config.yaml
model: "image diffusion model"
dataset: "stained colorectal tissue patches (NCT-CRC-HE-100K)"
train_examples: 45211
image_size: 64
horizontal_flip: true
conditioning: "none"
arch: "uvit"
objective: "epsilon"
cond_dim: 192
norm: "rmsnorm"
norm_position: "pre"
activation: "relu"
mlp_ratio: 6
head_dim: 48
fused_qkv: true
qk_norm: false
parallel_block: false
inner_norm: false
patch_size: [8, 8]
layers: 8
width: 384
positions: "rope"
init: "trunc_normal_002"
residual_init: "scaled_by_depth"
optimizer: "adamw"
lr: 0.0014
beta1: 0.8
beta2: 0.999
eps: 1e-06
grad_clip: 0.5
steps: 10800
batch_size: 128
epochs: 30.6
lr_schedule: "step"
warmup_steps: 320
weight_decay: 0.0
Rows from block 5 of a small image diffusion model, named by matrix and row number. Rows with one number belong to one neuron. Each number is 200 + 30 x the weight over its row's rms, rounded and kept within 0 to 999. All counts start at 0.
After each neuron's rows are labels from the 100 images, of 14976 (inputs lightly noised), where the neuron reaches its highest value: "strongest on" is what is common among them. Only what is clearly more common there than usual is listed. The data: stained colorectal tissue patches (NCT-CRC-HE-100K). In brackets: how many of the 100.
# fc1: MLP up (model.blocks.5.mlp.fc1.weight, 2304x384), inputs 308-383
# fc2: MLP down (model.blocks.5.mlp.fc2.weight, 384x2304, transposed), outputs 308-383

fc1.389,211,221,227,246,155,214,202,243,230,171,223,267,123,181,225,196,253,257,173,190,235,204,219,201,200,217,271,138,192,217,178,216,214,148,198,191,230,199,189,199,184,179,242,193,183,171,176,196,185,213,159,208,169,239,141,205,179,205,232,193,183,184,221,201,223,182,232,173,263,192,159,196,160,205,197,213
fc2.389,171,162,208,174,229,200,163,214,182,236,188,169,212,203,186,227,149,182,243,170,197,178,215,170,190,143,170,216,170,223,233,211,200,225,185,206,197,180,207,206,207,226,184,178,215,191,166,194,219,183,210,275,189,188,230,174,240,218,189,172,170,196,222,240,217,201,180,231,148,200,263,161,238,167,258,182
strongest on: tissue: debris (29)

fc1.152,154,252,225,130,240,229,139,202,210,215,241,189,261,220,182,237,177,220,191,225,228,170,173,220,172,130,170,139,216,162,176,234,229,196,244,189,194,212,194,192,210,262,192,176,139,188,202,206,213,172,215,174,220,173,222,157,191,210,191,208,144,215,214,230,191,195,192,203,179,241,208,210,219,227,195,259
fc2.152,198,169,139,204,200,231,211,204,204,204,173,197,186,217,209,229,195,146,216,239,160,183,185,214,160,186,279,194,165,169,200,245,182,224,182,131,185,187,203,192,174,253,235,136,202,198,193,166,178,155,162,230,201,230,218,206,157,257,223,181,156,210,258,263,208,182,185,234,173,182,260,145,200,178,231,225
strongest on: tissue: debris (34)

fc1.504,176,159,227,198,209,173,197,188,160,242,296,171,181,214,233,203,174,192,175,220,207,181,184,256,187,163,203,194,197,177,179,210,201,221,205,190,212,157,246,130,240,220,194,162,178,211,133,192,238,204,195,211,210,193,192,214,214,207,156,186,215,245,181,179,207,212,203,216,183,211,216,227,207,215,254,241
fc2.504,188,194,157,228,207,276,295,252,238,215,187,209,233,215,154,209,199,191,196,219,232,225,211,198,212,282,224,212,190,168,179,185,153,163,202,168,149,248,232,208,211,152,163,216,134,198,204,165,232,184,177,197,166,207,143,251,171,232,250,180,185,124,224,238,234,231,198,174,217,200,181,158,202,208,186,177
strongest on: tissue: tumour epithelium (43)

fc1.50,240,183,231,178,164,235,177,224,199,185,236,183,174,204,209,201,209,230,203,208,226,157,225,228,124,224,224,168,181,131,216,194,208,180,205,196,167,216,238,222,190,181,194,176,145,184,179,174,210,199,176,199,165,220,212,214,177,217,135,167,180,193,181,221,193,181,219,225,222,184,228,211,194,242,177,205
fc2.50,207,179,182,235,194,241,241,215,224,128,121,240,241,212,229,255,213,216,124,195,198,183,164,193,208,166,214,209,142,195,196,200,122,284,162,238,222,180,221,250,207,279,170,222,253,227,211,185,226,196,177,209,210,202,186,206,242,187,220,220,173,185,203,210,169,201,148,198,216,189,270,147,216,125,223,197
strongest on: tissue: cancer-associated stroma (33)

fc1.43,123,204,272,136,227,205,230,223,177,220,222,202,137,204,204,201,161,161,230,196,224,210,179,221,211,200,198,173,158,145,181,204,207,214,208,202,254,189,203,164,227,205,234,216,149,234,171,213,239,220,202,223,248,206,189,223,258,130,137,168,227,217,191,172,211,227,178,210,217,170,238,216,210,205,174,214
fc2.43,240,179,156,240,196,245,238,197,255,192,166,212,254,201,200,218,260,221,187,227,181,193,200,159,221,230,201,180,152,150,191,199,115,196,194,185,176,233,228,254,175,219,192,170,196,188,212,196,228,174,170,237,200,195,175,162,200,214,245,174,150,187,196,206,182,213,161,176,199,189,193,149,211,203,259,190
strongest on: tissue: tumour epithelium (34)

fc1.123,201,240,160,204,183,223,210,186,229,228,221,214,225,179,194,243,181,220,277,197,207,178,189,224,184,188,205,167,181,185,236,195,174,198,259,179,187,169,180,224,235,160,232,225,183,158,195,149,252,173,156,197,208,181,203,255,183,214,181,188,211,197,209,237,220,176,226,195,238,265,204,189,214,240,168,211
fc2.123,208,197,195,243,212,191,224,220,222,202,143,217,233,232,222,242,214,208,174,221,202,243,157,185,221,184,161,208,164,215,207,200,148,222,177,252,220,204,160,220,211,248,167,218,267,252,255,215,202,187,173,233,203,238,210,189,246,176,191,208,205,172,175,187,153,206,163,209,157,218,236,204,197,138,184,158
strongest on: tissue: adipose tissue (27)

fc1.217,257,239,182,178,212,239,218,246,222,179,178,148,236,170,143,239,254,200,182,190,227,174,205,144,195,203,194,202,202,165,249,229,171,201,221,174,165,192,214,251,146,209,209,200,154,184,180,195,220,208,179,247,203,178,202,249,199,290,200,189,174,195,221,267,222,245,200,195,190,198,229,151,255,193,248,199
fc2.217,187,193,207,165,223,176,171,213,184,226,239,193,171,230,222,159,193,224,233,252,171,184,179,240,238,208,197,149,210,181,176,205,225,190,233,220,221,156,214,161,239,221,211,197,265,234,190,208,190,235,262,155,232,173,223,148,221,168,216,225,253,206,183,239,188,153,206,218,192,215,253,223,220,187,179,232
strongest on: tissue: debris (31)

fc1.458,193,196,205,201,115,229,238,192,223,211,232,211,176,174,158,183,241,172,215,218,183,195,248,204,215,128,191,199,188,195,164,191,201,258,234,146,226,204,222,253,236,181,205,226,140,174,223,187,179,189,250,136,218,192,165,210,225,247,209,129,164,213,192,207,188,153,202,174,238,193,209,225,229,198,197,223
fc2.458,233,216,219,165,229,245,135,164,223,168,189,191,239,259,190,213,242,237,214,239,224,241,158,138,193,167,152,223,134,181,277,210,218,176,179,235,220,184,197,182,185,223,235,248,221,250,228,207,229,265,206,214,249,187,195,182,230,216,194,205,193,234,187,173,219,194,204,172,201,242,242,140,208,190,182,232
strongest on: tissue: adipose tissue (27)

fc1.122,210,254,183,224,222,235,224,192,224,144,198,237,192,243,229,237,223,153,200,176,264,220,176,221,207,227,183,205,186,185,167,189,162,181,162,265,226,218,190,198,224,206,177,197,271,241,235,203,175,200,181,237,163,215,175,193,224,152,246,186,200,160,203,181,198,201,174,181,244,192,235,188,195,171,202,180
fc2.122,203,184,229,210,181,210,194,209,184,226,237,175,184,185,153,201,214,213,185,230,163,204,242,181,193,174,231,195,205,211,237,194,228,189,287,116,201,219,218,208,175,202,204,176,138,183,167,209,228,212,187,175,205,216,186,200,179,238,166,202,165,241,219,214,204,215,221,199,192,208,185,203,192,242,220,198
strongest on: tissue: lymphocytes (56)

fc1.14,239,196,218,188,159,181,199,226,175,208,218,209,193,198,209,175,186,222,179,225,186,178,217,197,182,162,168,190,237,152,212,226,213,194,177,175,222,188,209,233,220,231,177,148,134,143,191,232,161,222,221,160,236,151,204,212,140,184,174,170,223,225,206,224,220,179,218,160,231,204,174,239,196,225,183,206
fc2.14,215,179,195,214,176,233,227,215,232,185,141,243,256,205,225,218,211,237,186,176,226,202,138,170,253,174,211,200,203,188,181,212,168,243,161,253,180,229,203,223,200,192,177,182,178,226,185,148,214,199,130,209,189,216,144,229,270,191,247,180,177,164,218,208,187,208,185,213,206,151,277,141,201,174,221,194
strongest on: tissue: cancer-associated stroma (28)

fc1.133,211,203,212,160,162,212,211,193,196,184,223,207,167,158,187,191,191,211,203,180,232,198,251,175,173,192,226,154,208,163,199,206,199,230,216,161,145,195,176,195,149,216,233,135,183,168,181,206,230,197,193,175,188,208,184,180,203,237,190,203,178,213,211,261,231,176,240,170,177,221,162,226,209,223,192,258
fc2.133,208,189,240,163,217,258,195,153,195,155,158,241,293,210,165,232,191,175,215,197,228,220,193,129,229,151,158,208,171,167,248,206,184,183,126,240,196,186,247,174,207,225,159,257,208,225,194,177,215,247,184,189,204,186,233,208,265,233,180,174,212,211,184,183,197,248,234,251,190,225,298,162,214,183,209,220
strongest on: tissue: adipose tissue (27)

fc1.442,209,209,170,193,193,178,197,203,209,236,245,187,150,161,135,228,268,219,211,219,225,167,226,232,201,192,238,144,174,176,212,166,187,168,236,181,211,235,222,190,155,175,206,177,199,172,200,144,230,198,191,155,173,189,180,201,168,222,145,254,231,178,194,241,203,185,231,185,239,246,125,222,187,236,176,222
fc2.442,205,234,201,217,213,210,157,202,201,153,187,220,235,216,172,254,193,184,165,187,267,268,172,150,217,176,104,240,170,191,238,180,204,180,149,229,191,215,194,199,198,234,187,243,221,213,202,196,233,221,162,254,232,184,238,197,268,198,190,166,180,206,177,167,181,220,187,230,181,244,267,167,235,195,209,200
strongest on: tissue: smooth muscle (31)

fc1.649,192,197,167,184,151,228,178,210,206,208,225,212,174,230,229,260,191,225,221,225,206,154,176,181,185,196,200,194,238,151,221,147,251,197,235,178,177,184,213,199,228,157,218,181,176,141,151,138,226,189,213,174,160,198,189,172,210,170,181,148,203,232,209,230,234,152,237,222,167,223,242,213,210,242,193,189
fc2.649,168,158,217,231,253,161,221,180,186,165,145,191,260,223,223,210,175,174,164,210,194,225,156,172,203,182,155,211,183,218,198,186,149,221,150,225,209,200,190,206,199,269,152,239,258,245,228,203,187,197,176,236,224,224,221,182,234,188,214,233,195,171,175,171,167,223,172,231,164,180,220,186,168,190,229,153
strongest on: tissue: adipose tissue (43)

fc1.37,142,251,228,196,165,193,243,249,222,169,244,160,219,147,130,168,215,186,212,212,159,181,232,221,157,209,225,172,210,162,199,226,205,200,233,161,231,243,169,180,261,201,194,164,154,156,214,208,203,209,229,241,218,173,239,228,202,239,243,240,130,223,225,255,235,205,190,203,194,234,203,215,264,200,212,235
fc2.37,206,176,186,192,175,209,160,253,239,215,189,202,205,231,181,182,149,223,232,236,154,181,216,199,241,224,199,190,165,182,236,209,194,173,194,213,219,172,204,204,217,156,197,235,264,243,136,176,195,216,272,206,192,202,264,177,212,199,229,173,219,185,227,175,155,204,219,197,218,206,251,204,169,186,222,184
strongest on: tissue: debris (31)

fc1.702,224,263,235,231,201,211,226,245,219,190,222,169,153,202,125,187,244,239,234,247,206,203,201,209,181,243,246,180,195,199,205,235,219,171,251,179,223,225,208,243,191,161,203,202,191,194,209,189,212,145,233,185,193,185,190,227,188,227,168,241,193,219,206,216,143,230,172,241,192,238,160,192,216,186,151,248
fc2.702,212,194,213,219,205,240,178,225,199,223,177,244,199,241,180,199,198,198,206,235,218,246,157,178,212,168,147,232,161,209,212,155,206,210,221,207,233,177,197,213,233,261,186,186,267,212,169,218,189,238,241,186,231,212,242,128,313,168,157,191,266,187,167,218,247,167,200,203,175,260,214,220,191,220,227,211
strongest on: tissue: cancer-associated stroma (28)

fc1.449,192,185,264,176,193,258,194,222,228,150,197,220,156,184,158,176,199,232,160,257,191,172,207,177,202,144,213,175,184,179,120,179,213,216,156,140,187,210,198,214,190,227,191,175,185,162,277,193,191,192,150,172,198,249,174,253,173,245,139,244,201,257,213,239,230,226,235,153,195,204,167,200,226,178,198,196
fc2.449,191,217,203,200,211,192,183,209,204,223,187,239,228,228,264,221,257,229,236,230,236,215,186,216,221,222,129,216,217,152,183,152,185,169,169,226,233,219,175,123,234,197,191,264,211,249,208,188,159,245,193,179,212,202,189,162,232,152,221,225,225,186,177,190,200,194,192,175,226,200,196,243,203,182,165,228
strongest on: tissue: cancer-associated stroma (28)

fc1.632,150,145,198,160,193,265,213,256,234,204,202,188,189,207,183,194,202,197,189,229,149,191,213,212,161,160,178,188,212,160,165,171,181,174,201,172,210,189,188,216,175,213,195,187,118,194,202,194,184,240,192,176,192,214,213,236,161,221,195,216,192,208,186,208,241,188,203,210,237,188,225,169,256,182,174,210
fc2.632,234,193,167,247,150,217,221,200,226,180,161,205,224,221,247,223,203,230,158,192,218,180,204,188,198,221,184,170,181,187,174,216,131,203,173,241,183,238,194,226,167,231,205,203,201,241,189,184,174,163,166,217,197,257,187,216,233,188,251,207,150,164,215,181,175,184,156,223,225,188,237,156,174,196,224,208
strongest on: tissue: adipose tissue (26)

fc1.344,179,184,211,267,175,174,202,238,173,250,210,212,191,185,192,192,142,189,169,194,201,180,200,229,216,168,250,164,191,195,179,189,255,180,226,203,200,209,221,146,168,214,158,185,154,200,188,278,170,150,236,208,195,201,150,208,196,197,171,178,180,204,244,180,198,237,179,180,186,189,227,186,221,201,210,205
fc2.344,204,204,142,189,183,229,260,195,223,201,163,249,198,216,198,250,253,207,163,171,228,188,203,163,239,274,184,237,182,141,201,195,115,190,164,197,156,178,222,279,213,164,207,162,231,219,228,130,218,223,186,218,148,186,192,183,205,213,219,177,240,179,206,202,198,217,193,202,210,219,150,201,192,198,143,176
strongest on: tissue: tumour epithelium (35)

fc1.209,187,176,173,208,219,215,221,186,171,182,184,182,228,212,215,171,171,165,183,192,150,180,198,230,192,176,179,196,207,176,160,228,158,189,206,215,234,157,183,227,209,214,176,229,268,237,187,240,173,181,180,229,199,237,212,217,201,186,218,220,193,196,194,239,176,228,137,194,243,152,197,220,194,134,239,167
fc2.209,228,188,202,188,183,205,197,225,180,212,227,187,182,177,138,230,231,205,192,215,215,200,216,188,224,192,201,216,202,195,262,171,251,194,262,140,183,228,200,193,188,195,208,177,133,170,164,177,230,220,199,170,197,176,198,204,202,240,172,199,194,223,219,213,209,199,215,211,158,239,176,189,201,262,176,218
strongest on: tissue: lymphocytes (38)

fc1.424,157,158,233,145,198,211,181,224,165,222,234,199,238,210,234,200,134,193,210,223,188,146,189,237,193,161,216,177,230,191,150,214,199,183,201,206,203,173,213,178,234,220,259,176,88,213,216,223,211,208,209,201,236,146,200,232,230,187,163,217,184,246,182,211,220,134,201,165,232,185,213,183,219,154,136,260
fc2.424,230,171,202,231,181,243,248,208,246,185,168,224,229,173,215,214,216,201,177,195,190,194,212,182,176,180,209,165,150,205,209,223,155,232,155,204,208,251,204,234,196,276,218,168,202,201,180,189,189,186,144,245,171,244,193,196,228,227,229,173,156,180,230,234,191,220,168,197,217,171,246,144,196,165,232,192
strongest on: tissue: debris (27)

fc1.637,207,184,238,160,163,202,163,208,160,215,221,167,167,199,201,250,181,172,180,206,212,179,217,242,192,162,166,215,204,224,165,186,205,241,250,213,204,210,132,193,190,202,237,216,150,204,171,166,252,226,224,165,246,182,221,161,195,132,170,219,185,214,184,206,198,221,164,187,212,225,264,205,259,203,187,201
fc2.637,171,178,153,204,243,227,242,191,236,204,186,206,200,182,209,161,242,198,226,222,159,163,192,221,217,267,264,204,214,103,182,219,165,164,166,163,201,206,275,236,167,216,228,147,181,152,192,224,194,186,167,203,165,241,138,219,170,222,157,170,184,193,232,205,213,166,194,193,215,147,126,160,187,192,188,186
strongest on: tissue: tumour epithelium (55)

fc1.761,206,213,213,164,155,236,181,252,215,203,264,243,178,131,199,227,166,227,187,218,241,167,216,206,193,221,211,167,244,188,203,170,219,185,261,218,200,200,214,184,206,216,209,189,135,187,193,192,163,193,198,180,191,191,170,194,206,188,170,211,182,178,248,222,228,200,215,179,207,204,208,203,219,193,206,237
fc2.761,222,174,203,225,180,243,214,193,239,178,140,209,219,178,190,249,223,176,160,181,197,200,222,174,211,136,220,182,128,205,235,212,125,262,155,205,204,230,210,238,204,279,180,195,213,208,164,196,213,187,183,242,194,223,179,172,210,233,232,153,161,205,237,252,195,207,165,194,187,188,251,161,181,180,281,187
strongest on: tissue: adipose tissue (29)

fc1.587,212,195,219,190,199,240,198,217,218,159,161,163,190,192,204,193,232,147,182,166,188,215,175,208,189,178,198,186,194,230,185,245,157,228,187,208,179,224,155,239,156,200,223,187,216,186,256,199,180,205,213,194,165,202,156,213,175,217,206,271,187,184,163,187,213,209,191,143,160,161,157,262,177,180,238,198
fc2.587,198,258,210,201,234,179,208,229,237,208,262,243,198,181,193,205,181,264,232,229,209,204,197,184,225,163,224,143,173,159,211,189,262,161,255,170,212,166,220,153,193,202,208,199,190,204,150,192,218,213,208,226,188,213,272,170,244,235,187,183,204,235,204,216,201,194,247,252,237,227,242,161,221,224,181,203
strongest on: tissue: lymphocytes (38)

fc1.251,223,211,168,195,149,214,199,198,206,169,251,217,220,174,193,199,196,215,211,166,215,144,222,214,180,239,235,232,230,185,186,184,235,223,248,184,194,174,200,176,188,166,224,211,160,163,214,142,207,174,197,157,210,171,215,176,152,215,185,182,192,185,203,181,217,167,239,201,231,234,198,184,200,172,198,233
fc2.251,190,156,254,234,217,220,199,193,213,134,141,192,255,190,200,219,200,143,185,199,192,237,190,169,190,142,194,190,115,232,225,219,137,246,139,211,216,230,212,236,216,277,175,212,241,249,183,205,194,196,194,223,222,220,173,167,246,190,220,203,169,195,198,201,175,238,147,182,199,181,261,177,220,160,263,198
strongest on: tissue: cancer-associated stroma (26)

fc1.94,233,172,219,220,185,186,187,185,195,228,253,220,146,186,193,152,229,232,220,218,233,192,222,222,189,188,249,178,236,153,164,221,225,215,278,120,174,224,228,202,168,225,249,160,156,175,209,185,189,221,194,204,185,176,193,214,148,243,200,246,168,183,214,219,194,179,216,230,243,181,201,204,197,188,209,220
fc2.94,191,231,179,186,196,203,193,241,197,208,142,188,230,230,283,198,198,231,175,184,230,188,148,182,201,207,135,197,209,188,205,179,129,206,178,248,165,183,190,261,175,195,105,191,237,264,279,201,177,163,181,188,187,258,185,205,186,174,197,241,227,162,168,183,190,210,165,170,189,237,235,224,200,211,179,195
strongest on: tissue: adipose tissue (29)

fc1.287,206,208,195,137,168,218,213,238,208,173,183,211,238,210,212,211,191,186,194,197,232,120,209,187,202,180,212,187,257,122,172,166,203,204,199,190,200,171,213,168,250,231,260,180,93,186,164,227,199,193,174,177,194,172,194,209,215,173,201,199,189,230,220,193,200,175,230,165,234,232,271,180,200,168,176,225
fc2.287,217,177,220,195,186,257,251,182,232,139,140,238,268,184,202,236,211,171,161,147,226,191,195,168,191,157,205,160,153,189,223,220,177,244,154,227,187,229,189,207,211,283,199,203,156,208,195,196,175,193,168,234,204,197,190,220,222,213,205,186,140,184,207,208,206,201,191,193,201,176,265,124,197,170,238,225
strongest on: tissue: adipose tissue (26)

fc1.390,197,173,187,227,243,200,180,180,209,201,172,209,212,229,225,160,148,154,204,186,190,233,158,184,196,174,179,225,159,162,165,187,162,197,199,216,240,191,212,210,194,253,179,208,261,255,192,224,168,195,209,231,197,264,178,194,204,180,191,225,208,193,189,164,181,220,183,204,214,181,204,241,236,151,234,185
fc2.390,219,215,209,194,173,215,201,213,188,187,234,206,188,189,151,216,235,220,197,210,214,191,248,203,209,192,198,201,215,208,251,212,255,211,268,141,202,196,191,200,196,164,202,174,141,194,208,178,231,232,189,191,187,172,203,211,193,231,203,213,189,242,186,230,205,215,218,192,194,222,181,187,200,241,197,221
strongest on: tissue: lymphocytes (46)

fc1.658,175,235,206,160,191,213,234,215,192,203,212,194,230,177,211,182,249,224,208,226,210,184,231,221,182,191,223,228,214,154,196,218,208,202,204,207,201,211,183,184,151,201,277,154,199,193,208,224,194,252,187,238,160,185,216,232,155,227,138,234,165,250,269,149,217,178,240,195,231,179,159,145,246,150,185,224
fc2.658,191,183,186,240,209,193,223,209,177,215,256,203,218,211,243,187,204,214,231,226,136,208,190,246,203,205,202,195,173,176,182,182,146,214,201,229,208,192,142,218,213,187,166,207,250,209,176,192,178,192,238,213,226,276,164,222,185,154,214,216,248,163,177,216,170,221,164,201,217,208,236,210,245,173,192,211
strongest on: tissue: debris (31)

fc1.319,225,212,221,222,173,202,177,192,161,218,230,177,182,180,133,204,197,203,230,237,200,218,191,219,269,170,201,141,204,204,181,189,196,228,271,174,194,201,195,167,159,179,252,207,177,174,191,172,168,213,204,151,295,182,191,184,172,218,199,230,181,194,242,220,220,165,191,182,224,260,205,213,201,234,201,262
fc2.319,149,158,163,188,285,209,220,172,179,176,150,200,204,205,189,203,208,176,176,257,184,165,173,211,190,213,196,224,228,130,215,207,192,192,129,230,188,182,227,211,149,245,181,135,243,222,202,186,155,177,195,208,230,259,153,195,184,221,187,190,210,189,248,200,204,217,161,234,180,174,219,200,220,173,218,191
strongest on: tissue: debris (27)

fc1.741,199,205,164,129,229,244,208,201,172,214,231,203,229,219,199,141,190,173,262,218,194,175,221,261,170,203,234,176,192,128,162,196,230,214,196,210,231,189,206,217,244,215,196,213,135,217,161,249,219,238,203,156,208,203,155,150,199,207,175,203,216,209,207,220,174,189,210,172,207,217,237,227,222,232,170,210
fc2.741,231,186,204,243,157,241,213,199,229,148,154,246,252,183,205,250,221,198,161,199,221,218,200,176,206,177,219,171,149,206,213,235,162,235,156,212,203,236,193,239,203,277,203,207,221,235,179,191,192,183,176,232,188,214,191,204,224,204,213,197,143,165,219,207,174,179,166,181,210,168,243,128,167,172,257,191
strongest on: tissue: adipose tissue (27)

fc1.481,254,211,223,163,172,195,217,217,208,238,203,192,205,171,168,153,225,203,182,201,222,187,203,186,197,204,205,214,209,168,216,186,273,251,248,176,195,201,203,182,229,197,257,197,193,125,181,179,234,162,173,198,190,161,173,265,196,274,174,191,185,172,202,207,174,234,155,151,221,244,146,207,230,192,180,229
fc2.481,211,243,172,200,198,196,215,194,217,227,193,235,168,261,266,180,245,265,216,206,217,215,162,227,238,250,151,175,208,170,171,196,174,176,207,260,185,177,177,196,183,185,181,221,229,225,249,213,181,236,219,150,217,247,184,183,218,136,203,235,230,176,185,192,180,168,194,177,223,205,213,211,171,236,150,214
strongest on: tissue: debris (34)

fc1.297,200,183,206,125,198,170,206,159,132,224,189,155,200,180,192,171,168,138,188,181,263,177,153,244,193,185,144,231,254,153,184,189,267,245,197,195,185,169,145,173,221,211,212,226,175,176,212,181,220,240,237,164,229,211,241,185,218,183,157,240,219,288,171,154,175,191,199,242,188,211,191,195,250,159,190,226
fc2.297,213,196,181,213,170,240,210,202,239,224,180,218,163,213,247,191,215,254,232,239,170,176,226,225,192,242,257,155,195,210,189,240,167,181,224,208,217,209,264,222,182,157,181,180,194,210,159,205,202,164,198,171,190,238,140,226,130,243,227,184,168,160,221,219,214,158,213,152,233,153,187,229,188,219,241,201
strongest on: tissue: tumour epithelium (48)